From a checkpoint of a small image VQ-VAE.
Model: 12.5M parameters, 48-pixel images, encoder arch vit, encoder norm layernorm, encoder activation reglu, encoder patch size [8, 8], encoder layers 8, encoder width 320, decoder norm groupnorm, decoder activation leaky_relu, decoder widths [64, 128, 192, 256].
Training: muon at rate 0.031, 6300 steps, batches of 256.
Data: 90422 training examples, 17.8 epochs.
Rows from block 1 of the decoder of a small image VQ-VAE, named by matrix and row number. Rows with one number belong to one channel. Each number is 128 + 24 x the weight over its row's rms, rounded and kept within 0 to 255. All counts start at 0. Numbers have three digits each.
Before each channel's rows are labels from the 100 images, of 14848, where the channel reaches its highest value: "strongest on" is what is common among them. Only what is clearly more common there than usual is listed. The data: stained colorectal tissue patches (NCT-CRC-HE-100K). In brackets: how many of the 100, against the usual share in percent.
# convs1: 3x3 conv (decoder.mid.1.convs.1.weight, 128x128x3x3, each kernel summed), inputs 0-127
# convs2: expand pointwise conv (decoder.mid.1.convs.2.weight, 256x128x1x1, transposed), outputs 0-85

strongest on: tissue: smooth muscle (42 vs 13.3)
convs1.92:138148153130114132083125134159179153138150092135095139159104135126124126122146123136151149138123143115109126136125167116103149095153156083128136128106140147143138126120123125129117139121122091092112074082133088070159114161086080098137125136125138077136172147088160090104104110115155091104144143139103124128135149139125141105134173184133125136123137170103148126153175165138146110135157
convs2.92:171069175119159155116151116108114082172106125124131146157129107152151126148122138107149178155146118123127137129149146118136129082114130186150171109124152107195111101152092088124138142147149171091119169153182166152130149143102107127119138108176142094095139135

strongest on: tissue: mucus (31 vs 9)
convs1.7:111133165099140125109131111123181122147125136184167166137103124161135135150090126107118115094161098133120133111165126125161155103154085107094131152109099114144115081107129100098145107091158151144160158079124173135139154109115133155127124152166113151144112172150109109139120116146130130155142113134115137104134086115085149137166139172137130102092136120115102107122162114180131126155102
convs2.7:146130151117147123093154052122178119101125131102134100100095194107121141107147109177144147121139100087110116123146123116123132149126113136141172137112108159081182151137112135134141137114135106141064120157130164131088100097130137146118103105076138106140141165

strongest on: tissue: smooth muscle (37 vs 13.3)
convs1.76:134109127144138111126125115110054117107140107110123125103115101125116114128099139146115122121105139143141125094123147094141101130144172126140127128106123131149098060109153069124128138123130115145083127071147107048119090140147117113090111154108105121124093123132114070086128114172152056164129114113135115125117116117119110120077116159123140147121144138151158111120150118140132113128111
convs2.76:078160120099147102140098165097156137111158142128109126106114119119120145124109125114175143142109126164142139129099141130106108136111096108156102098121105090095127128122115195119144072150127125161117148121096134151159142136087100144101166148097155119134130152

strongest on: tissue: smooth muscle (31 vs 13.3)
convs1.24:131139133094091107151126124123167147170136122125119145161121139120136102166112081101148090180127131076163113122160097098102138114155118113115116132141120110121108145123105125096125143142150116087098125133125140136138116141127110115101070099114096138158145107140081104128138104087076115096174157131178154153128105154113097126131134104124116116124141128086148200129146137110166113108135
convs2.24:179119133135130111082114122158085089096181104147078125126150132105134091130121141116074122137123122169131105114093096179177124143144090128158106129141116083120091132118117110122140138156118120126123096138093131121124105140146105145127127162163126117142086123

strongest on: tissue: normal colon mucosa (40 vs 8.8)
convs1.112:139109113110070113131104143064081147115111089095122115113118078115132118116107084161108140104107110098111114098104123186134121158120139125103120077129128119120161089144107159125102134135122149120118126136088113135102133121136115119108136064122091178110054145118136141151138149156139166163104129118146123151114121117134128092112144120116129134128093157093115101110092118121130109120115
convs2.112:154129096155177109168123102096114096155135130146119154145140098124148145103135139162140106138144154133131130160145096133143170109146134101141150157125114155152137106134124121160096138090150153109136144116158090138149092083136146144124171131114102190093155185

strongest on: tissue: smooth muscle (54 vs 13.3)
convs1.2:123148144126126131132127137122149139148156130120125134147118146132139125114107152142137071171152120140150122133130169120142131097131129121120125129120125133138115119112195122105160103124102086139107120119111097111123125115116119111114109178117136133130103145116118107120108162127129111151126123137036130121124141102098115147097138223143126105095222140100124113135186150129135110173132
convs2.2:125157166168145132121097174127103072126163095096154138072122139111144106125102092125139169106120113175128139151103121117129169136137174145166130090112078115129067069108147097125136110129170149171098140140114104136146204125139107139141110102124143145177121161

strongest on: tissue: normal colon mucosa (32 vs 8.8)
convs1.74:142139123153161149103164089144131102166115142155111118120130140150108128085131114069151137106180089150119117114132133135148167092094104100130125136108132150140124131121114087097124139134097117139111140110119115161125130116104140145134147146124120067136145128138137130107120107054147127110092125150153133114130177087116128074173173100120110121137069143173108111137121138098125097105105
convs2.74:116156158127118149125178135128130135151159138096137139131128134141099092147074128155100113110159085118094125113143147114105156133114171106112132114104119106127139103086088107105127144143167153136155118119098087143156142094122183094130154143118115109164145137

strongest on: tissue: smooth muscle (75 vs 13.3)
convs1.19:135089118119105110118103111118093107109099164082116101097099105126115081114111130097085161058098102104171110147114111157138172165135168123087124113140089134105147097152099170128109107128116114139111120116128103126123123129136125134124120092111079167111110125122095115127123108172144131152134126122144138131109122143185131158084132139121146150187143110111111084137124135141143120153136
convs2.19:121139109174117083082106140131128119135110125105104112150181092102123120107106134089138125162139177157089154162169139124131121123099145129134151099124107104107106118126072108109140100121107109117142100136141139152125121132098143120135169134100118146127161105

strongest on: tissue: smooth muscle (32 vs 13.3)
convs1.22:110135132068093098117118099116111165131103107123103157130112131107111100103139113083128131056125132138186120117133156122140136159136150092127127128115126123122129104113142119106157117104115170145112144152134143138102136129180129119145132125138091185138079142159129167156181122169097111160104129156114133118100091155105145177116113144125108152130124174140097118155109109140143101161111
convs2.22:131121082121097142093123117105162154138147169097148107121166106128124163096111116177129140149103149120148115134121177131100143092109108157095161135188175078104103120110084149152143160099154087132098160119087125167116160153094129146130130135114118143099108132

strongest on: tissue: smooth muscle (42 vs 13.3)
convs1.117:123134129115110120118108157101141107156117159111126149128112150111131113143123115102135151101111192152113098140066114158120166135149130125095125110137117134129143081160074140115128110157144131125124123123117122127136119127130108106092136034136084129136043150153102131120120144123140148182115121106123118135105097125156079107116127119113115134178095162130138103124102126087121116126121
convs2.117:082085119104098086163157141093128105107160124150112118175141128130115145104146144133126082122095129116079116145081167123123119131147123106123136117110134112129071125151085112109155103132145160120101108111131157118087140152114135117089128147134118150117119086

strongest on: tissue: normal colon mucosa (31 vs 8.8)
convs1.94:147121125094103111098123066136115120102123115114104126128143124139106073092149103091125133064120099137094118134104117144172174143126132092121148112136101147146137125142097148144073107144120165125097108135114124125132136127109125126161140075127110105133140110116161138117086086119172130115081131131157129107149148159156104132158131094137105134174075089133127111140091135142112151135093
convs2.94:144190113134085136103139159150120133148121166078120122144150141112132114134109143094143149145166140095115116151130149117120149181068129120139141127147145150102133140139136081091092112108127093106169128115127114137157120120128156114127149086151085117114091132

strongest on: tissue: adipose tissue (83 vs 10.3)
convs1.101:106112145135133115150116153120107158148130100110131109121109140121103142145124082172103155111117117110101124105101128142073120142116139142150119113130142102104123158162125119130092139147100154120135121138151122161133167139135149129149152106145140114111070137105141154173169065102153156168131120127144110157096113158131106140112108099123109139087073149134110136090107108122107188056133
convs2.101:133144145095152114154062172098101107137123132126157131097103101096093157156051125124122130084123104153112085145126109166128142137135109163148084120111093158124103118092154177070125148120136115164120104117100125123171118137160125126143132153146127135144153139

strongest on: tissue: lymphocytes (30 vs 11.1)
convs1.49:110133092134116137181141204104128110106129141132128113145180145120139095091117142135140103089120147079079134105050176112114136128109113115099118156138074135130133144098123126125139123125119120135125108148143098127143120146100132146148123067095122159126075144128081109151180086137158142133097110153108140146129124160134132107091138138143114116120132132139113112143160133122132108113132
convs2.49:179131125176116145123163100147137103126108151131136144134134135122123135145168109121157134151113151145149143118110127110109101096107116140173066097092148116167146119117125119113160078094089154130129139133088152117146129119097136123119142112112119128120102109

strongest on: tissue: normal colon mucosa (44 vs 8.8)
convs1.63:104111167126128142174106090127109122110109112102129109125131130100161135088125145100128127129120156111124110127096122101111088150149133144114145098123143107109119121129134100123111167110116105125141156111130129113085122134150112160124141130179124105174102077163103130105170079137116145115083155155055164147103097145139139070089125128125154141122137140110155171166115118124149151158093
convs2.63:102126124136122164161090094076129114122115137129173138133082184168137121113157108179127118122134111113145152174135089117107125140085160170136139164168146116125141118097165131114110113115157118114126112140140157151115124151127111095133119145166131155159096096

strongest on: tissue: debris (27 vs 11.1)
convs1.87:134151158101116136105125128109145138115123130133090118110115125155096142104147096104134140118124126139139150098125143148123166141138129144152154141117122142137140176148131131138130121138148141103089152105106136060107088119093082108087093131115129101084144088121151092103097102116116066133141173166186155145144166149119157146154153115108150151152090168177142134145107102122158112128126
convs2.87:141130137137129120110135143118131127119143156100129104108075111081147172133083164098130146159116131114142076131114117136133155155156142108122095161148094126115127139192122096133122123135091082105091127149108106136153156094137118095147161135184149115117137139

strongest on: tissue: lymphocytes (33 vs 11.1)
convs1.31:129148122092088110125098111119121116094141088107106109136119110100138091132135158090110098121123135135187132124115170154151160135163073083119128159126121132099143162118114134115161126141118129109119120146118137127166111118153099119110169096091080111074101125137132127121137123154089135122163129160117144157106167133111142121145142141111161098160149097140153157145200108109151161146123
convs2.31:149085131115127106116136141099143132106077127145091130141142152112111108154097128125152111109119170119068095133138117147119149102155114141179098110153100154123127145148113188141144117124095139109099114074135136118158102126163130110182142131139125171127127158

strongest on: tissue: smooth muscle (58 vs 13.3)
convs1.70:108161142124137131094122109133119082120145130155115124132086115126114116127119117135143110133167104140101112127117115181133178092113110122132132129153134127126179112133127176159125156132145133123150110093101116092126105110076094105112118118094112074125163156064112116078092126050143092123126099135139108136133165114147122133168124125120132121131141158169081091125102127130129127103125
convs2.70:080099117130151143079142158115145113088122112093117093117129094137151140141142121173136133130104160156121091130171091086120124115141118138100110094150148120132143074112163059142154103122092129116131115127107146138158139159115153042155130116095099161127113096

strongest on: tissue: smooth muscle (36 vs 13.3)
convs1.67:131142118116112133129121165126121149115165147136165135135138140147135158095135129155116108147113096108078115127140136165113159076146070152110126125132154136115164056158119161136131117116116096128134106100102120099104117115074099132095098149101150109153128126110121116099105161089147092100128144132119106097164137096112136115140160192135137099118170160158107129146152143113118091112145
convs2.67:102136127168068138165159145092156093167095135102137125098104126142138099134119139074111154128115116096076147109124111131146079157145114092109139107074138144138145132141149146142102119169113102144133125091129104122143151079078154102130174100145167176154116115

strongest on: tissue: smooth muscle (40 vs 13.3); tissue: adipose tissue (27 vs 10.3)
convs1.77:087101123111094137143104136138109120092142131140104118125142125097137126128156093105135131149134089112079128122091122143086144094131117129170127054135090112087117080152178124154082125107154076129131104120101120116105113084101129118140183139149137075125115112121108143128111152099111132079106131132084126152133149136118132168133160157122139140099167164136131116139116141131131137125152
convs2.77:136172143102155124153108141119104122171128120142141107140146132109131149133067174077180153069131146186138065137190122145093143112151117124149103141128137150177133127143121151094106135104126107154144153122140081113117107104127087127081106154109123164106124158

strongest on: tissue: adipose tissue (54 vs 10.3); tissue: normal colon mucosa (26 vs 8.8)
convs1.29:158130168094101141166105150093150091174122125120113134151090135132112135141104120116126106112133134135093131114092127138150101125077100133126145073119108124135153108104105147088122102154161170114153116158100116164102148105166113135126154113155172103132130141158102113125166116118087151153187117133125126128115125134130109117164089101160109109050126143127180131122125126145118135124120
convs2.29:116148140085140142083130086125142136077124085134148159155165155139087061123130091173120135111165146088093110123162146169145156152120123203131124131144130086092147185103143142112102143142151113142118091149107183134106111149144117125139112133170167125134135116

strongest on: tissue: normal colon mucosa (89 vs 8.8)
convs1.3:106127106132128139131103173130121154145153109148131132130117121091110135192128135155138117143105111090092138136107104097070101135145074127129091092121124119125116118126082128108109160136118091126121140103126129101105151144129132128138174108166136134115113121134088140112162119099099126136140136127112136148126135136132128113191147121138133154046123102069199154134128091152148133155131
convs2.3:130132172076141139160132068129099138183120122133118150127131164084122086152168139090136111098119151120158165096108132141123142145128125127164116123101121121127134173152147168065145107145135139140089136145164118130097103145123138141142142152165102135137126125

strongest on: tissue: normal colon mucosa (27 vs 8.8)
convs1.98:138138144129125102120100088084124115150130076151093127109118127100130155154127128099151129119153143105141123126131117165146160151143131138119141123142104158121103164163160162147097142116139153094126150113118121147124138154122106114099130114156054105117015102150145141115125139134148136158116096091149132155114145115138113141140122109096105131150097139145136116110138102113097087082102
convs2.98:162154113117103089124112120155142128118106134116096157135179107126128136107103108138162117136147132071131155115100203137147154150095147145106150094115133137091126143105109090119130140113146133144159083140141133146236147112119137166127168134149136118141162131

strongest on: tissue: lymphocytes (32 vs 11.1)
convs1.60:065131132150134141140144119129165142138162103102108132145190158123137087099092115122165111084150093139112133108117143102097139154158116142144115160105100110128094152077138083115147170135145139112113154118149078165136171106104149126147101114095117147114094127157093152141174113129131126102094096125126115153126125148102133106148165122122133112104120145093132138133159078117099121130117
convs2.60:078129126116064146128105149140141125090146140125100103130182136103119175176142152052132160099097118148179138168105142161117118175133105116099102106121148114105104116123130117104120124123144125138159125157142109117151115125112168163151086129115144120093143103

strongest on: tissue: mucus (28 vs 9)
convs1.0:095145161123120144178121122115155141155157129120140131109127117089144151137114171104127122159137107097115135123118121115098126115149151115167102109129076095075107122140153106118118145100124067095116097116123097141094118110114135118106162179105124124126095128135088139136132157095122128111154108139105149139119130107083137175165126157122161113050176135115088137161131132155137126137140
convs2.0:092117139152090095164151136099130132167087134085145134122153131101159142101160150127129136164147116144170109148089191128104147121096132102127158128141114119139113134139143128143144166143121142124119193129158169092110149097113121148145141139154117133150143115

strongest on: tissue: tumour epithelium (44 vs 15.1)
convs1.47:120173161100127128162129143122192107123144149148120169149164113152124157111116158142161139163172051147131138120160121100119149125144132108116114139113147102098129163133139091159117108125131121126114114133123123124138134145095109141140135114108124120107168138157140103139139144059147129120106107124104115115116122077108110095130108134101097119085133141100076114133106137087069110111086
convs2.47:100102154139126118158123168126137113103123143075102132135136146165136112099121108123075149146112061127143141139129138180121108156123105073108139146089121122102126151113138148183076093114126131095122194122076113136146150099113128117156106113119111109128145127

strongest on: tissue: normal colon mucosa (56 vs 8.8)
convs1.33:102152122126142153153124128114125161091130097159092058121126141132117101098110131178141131154077080126119156138153098105079082112149142171146130170152151128123101118123106125130124109139125136124102125153178130117104127163156127152112104148111135116136106162175165158124146107164131116121121133142109130125088110091104160112102156120112137102121101139089104120109085083110141140122150
convs2.33:137134157110118070137107119120093107158153143105162127141112128119163102144135134113126146106109119118123130129103084103159134146103138175116066109134129124154152159115121145130145128133133140120098132112124110112165112164151103093114119083121117144138142153

strongest on: tissue: lymphocytes (28 vs 11.1)
convs1.121:151162139109158117097124113156132109164113122113116120127113094132082127102144155116139150139146101136150093118144149153156135128134114120134158118138107144181130140146105145126130136119131153124151136157176175182107136166145140107155138154171104110163108117150120135133119102128175167179142092108133123150112116103134078116126062110114088160151091116159141127113105118105102106074109
convs2.121:094152085123094143141138144175139164101123153158104134111118123145105132157114126125136130131119136153140156141160121122095138104107091148093111089163136129189106182128132171151177117136157152147159114083128144154101140163113129136123131134090099121126089148

strongest on: tissue: normal colon mucosa (91 vs 8.8)
convs1.6:131117131122107120138119192113109150134112194099151143099114124107113131162123118138109141124126133107126132122100134160132124148123152112084138100132110122118144057163171164114125120137114090123047100099144085113134114126106123114107142101111109111102113125115108099116130156180146138148158137111102128143111115096136125151094134163139115117118190127095195132132150146150127110143143
convs2.6:117166113190117102154183133144168149107118128155126117179127152118123152156124137124137112139124181172135142139125109117121145129097132182158117092109140184115119122126116107113142126135101095115115118106145176174149141129127127135143099114135145143140095075

strongest on: tissue: normal colon mucosa (46 vs 8.8)
convs1.99:155110171125117123132128100105083118134136088120133116108101126150152136164160131126126141119095145125162127142112107157151103150151153157141158097153163148118129107154107159159100123117161124096098171083129128092113119133178111150111100155117074141128094135147122124124106135184100102103074156131105119114076144108106152105160109096123133115129104129133105117143084116119140079144100
convs2.99:113115136115119127141142120102117070149130152092123160073100158110103155102128109152106129163143092129139086137105156103142106149110169095135158149123129111125097148113112104189139160146148164133111125123135121150061155129125169123101097155131133108132089149

strongest on: tissue: lymphocytes (27 vs 11.1)
convs1.52:132190177126169181124138128124193137150154160163141137161139138170101142131131115137178141160157113163140141120135132116118158117105142128131134165105133137095101184105168098151149128129116152147119122127148109132132140110094137169137101152143142096132161130151130142132137138073138132103130100111159078109135118128130112142116118119113090123102118132134104140106126116082094139071100
convs2.52:143157154079123134177135145145142132099141148093164094124157104153119132113133142125107132146143081097143101141139134145182126152152139122128119138108132129082116152131162117154124096098130122132144117132113104069156142098129143136142100122095130107113164148

strongest on: tissue: normal colon mucosa (42 vs 8.8)
convs1.89:130149144153139131086114123138149140126141157154154134157131134110096155133110101126148117128154100172067130133132103130120137086118103110157131110124150145118126114121097118123108121127111112165139134131135133165125131115080144149132140144138124084137133165165172167142105174058148131119126098119150085075159149105147105122173111099156100130134074112082103146114093137121079152128128
convs2.89:127145134127159143182124107125125149144126121153124088101115128133106113115161143112128097096132094068111126139125115089112139123143137137102134139107082083148117150129129134146125135138178181140090110141162111130152090154150136133097139133085147184144134159

strongest on: tissue: adipose tissue (28 vs 10.3)
convs1.10:102143136101102147120126099108168129135137085122106113133113121101106117133106108095107107121151136135132126107104122118083126117121126121115149116125091120138109157143111113120135165132133161126115094109132107170101137113085143131141135083154192079157204090158096184147132094068120160133116106108118089131184149131091103138138118138140117127106142121104146154117123164122098105120128
convs2.10:139121109110111136107148136166127129098124140136167126147153125121133088091115095165115159153148150100132109124181137123155142106121180123122113124145135124156109138128113125120116092098111161107150123144103118115124096123122094175156114179104162118130111130

strongest on: tissue: smooth muscle (42 vs 13.3)
convs1.84:135162150157155170109123134124135067137155131170106094098143107114098123118143102136158110142116094122155140131128171135079151128117104126198151150123096168157124115133095143163071107153115121111100139109094139106105114147083106146093134124120121082123099125108105144156093109061119125098101130095137122143125111115120179112146131126113135143152084138137143144129117123127125140133133
convs2.84:077138120121125158096103114121106126128157083156125109127096137159147148151095118120134078116086129131147151139098150094114144109094087098130152154125120148111133132109183097121138121105127093112157115123103126119138135119161127147114174141167174074138117100

strongest on: tissue: smooth muscle (40 vs 13.3)
convs1.41:103128166122088116125122099101135114120178143119155118121131108145126135108111175138109106121115121116114132129123143129191142073122106106107126132137118109098128057106171140112144106129131102137138160109131114115098097127129130167126147180154134176125148126119055120117148161117138131123073137117078137126138106110114159090098150162122126107118127179125106123160170135162150117125132
convs2.41:137141164117101128111157121112189119116107176178127126149138166161103113157105125127160158128129125154087153129128173102159062123140133151185171138109101129114152131092106140112141137128112120132108146117114144112093127134118135091075137089092118121149126137

strongest on: tissue: lymphocytes (43 vs 11.1)
convs1.46:112116124149150130126128198139163091125147158119139134156131142145160117123126164131136091132113085141127154088116121138104128117112080166125129175140150143124159136174149129121175111114121105152085131153150133123091141122044124105117103149115142106134115155154149134149180135119137151109106088110115118153108117111120121094101120124128093102116151128125113133094138121090105125058124
convs2.46:121111121121100132128135118136173140143080102106135117107120123128145142139184110121108134121113082126119172119113140136106132142078137104071161120148098140145103120118153076135128145147118102124172156090148166161155135086121137143142129129111138137087105122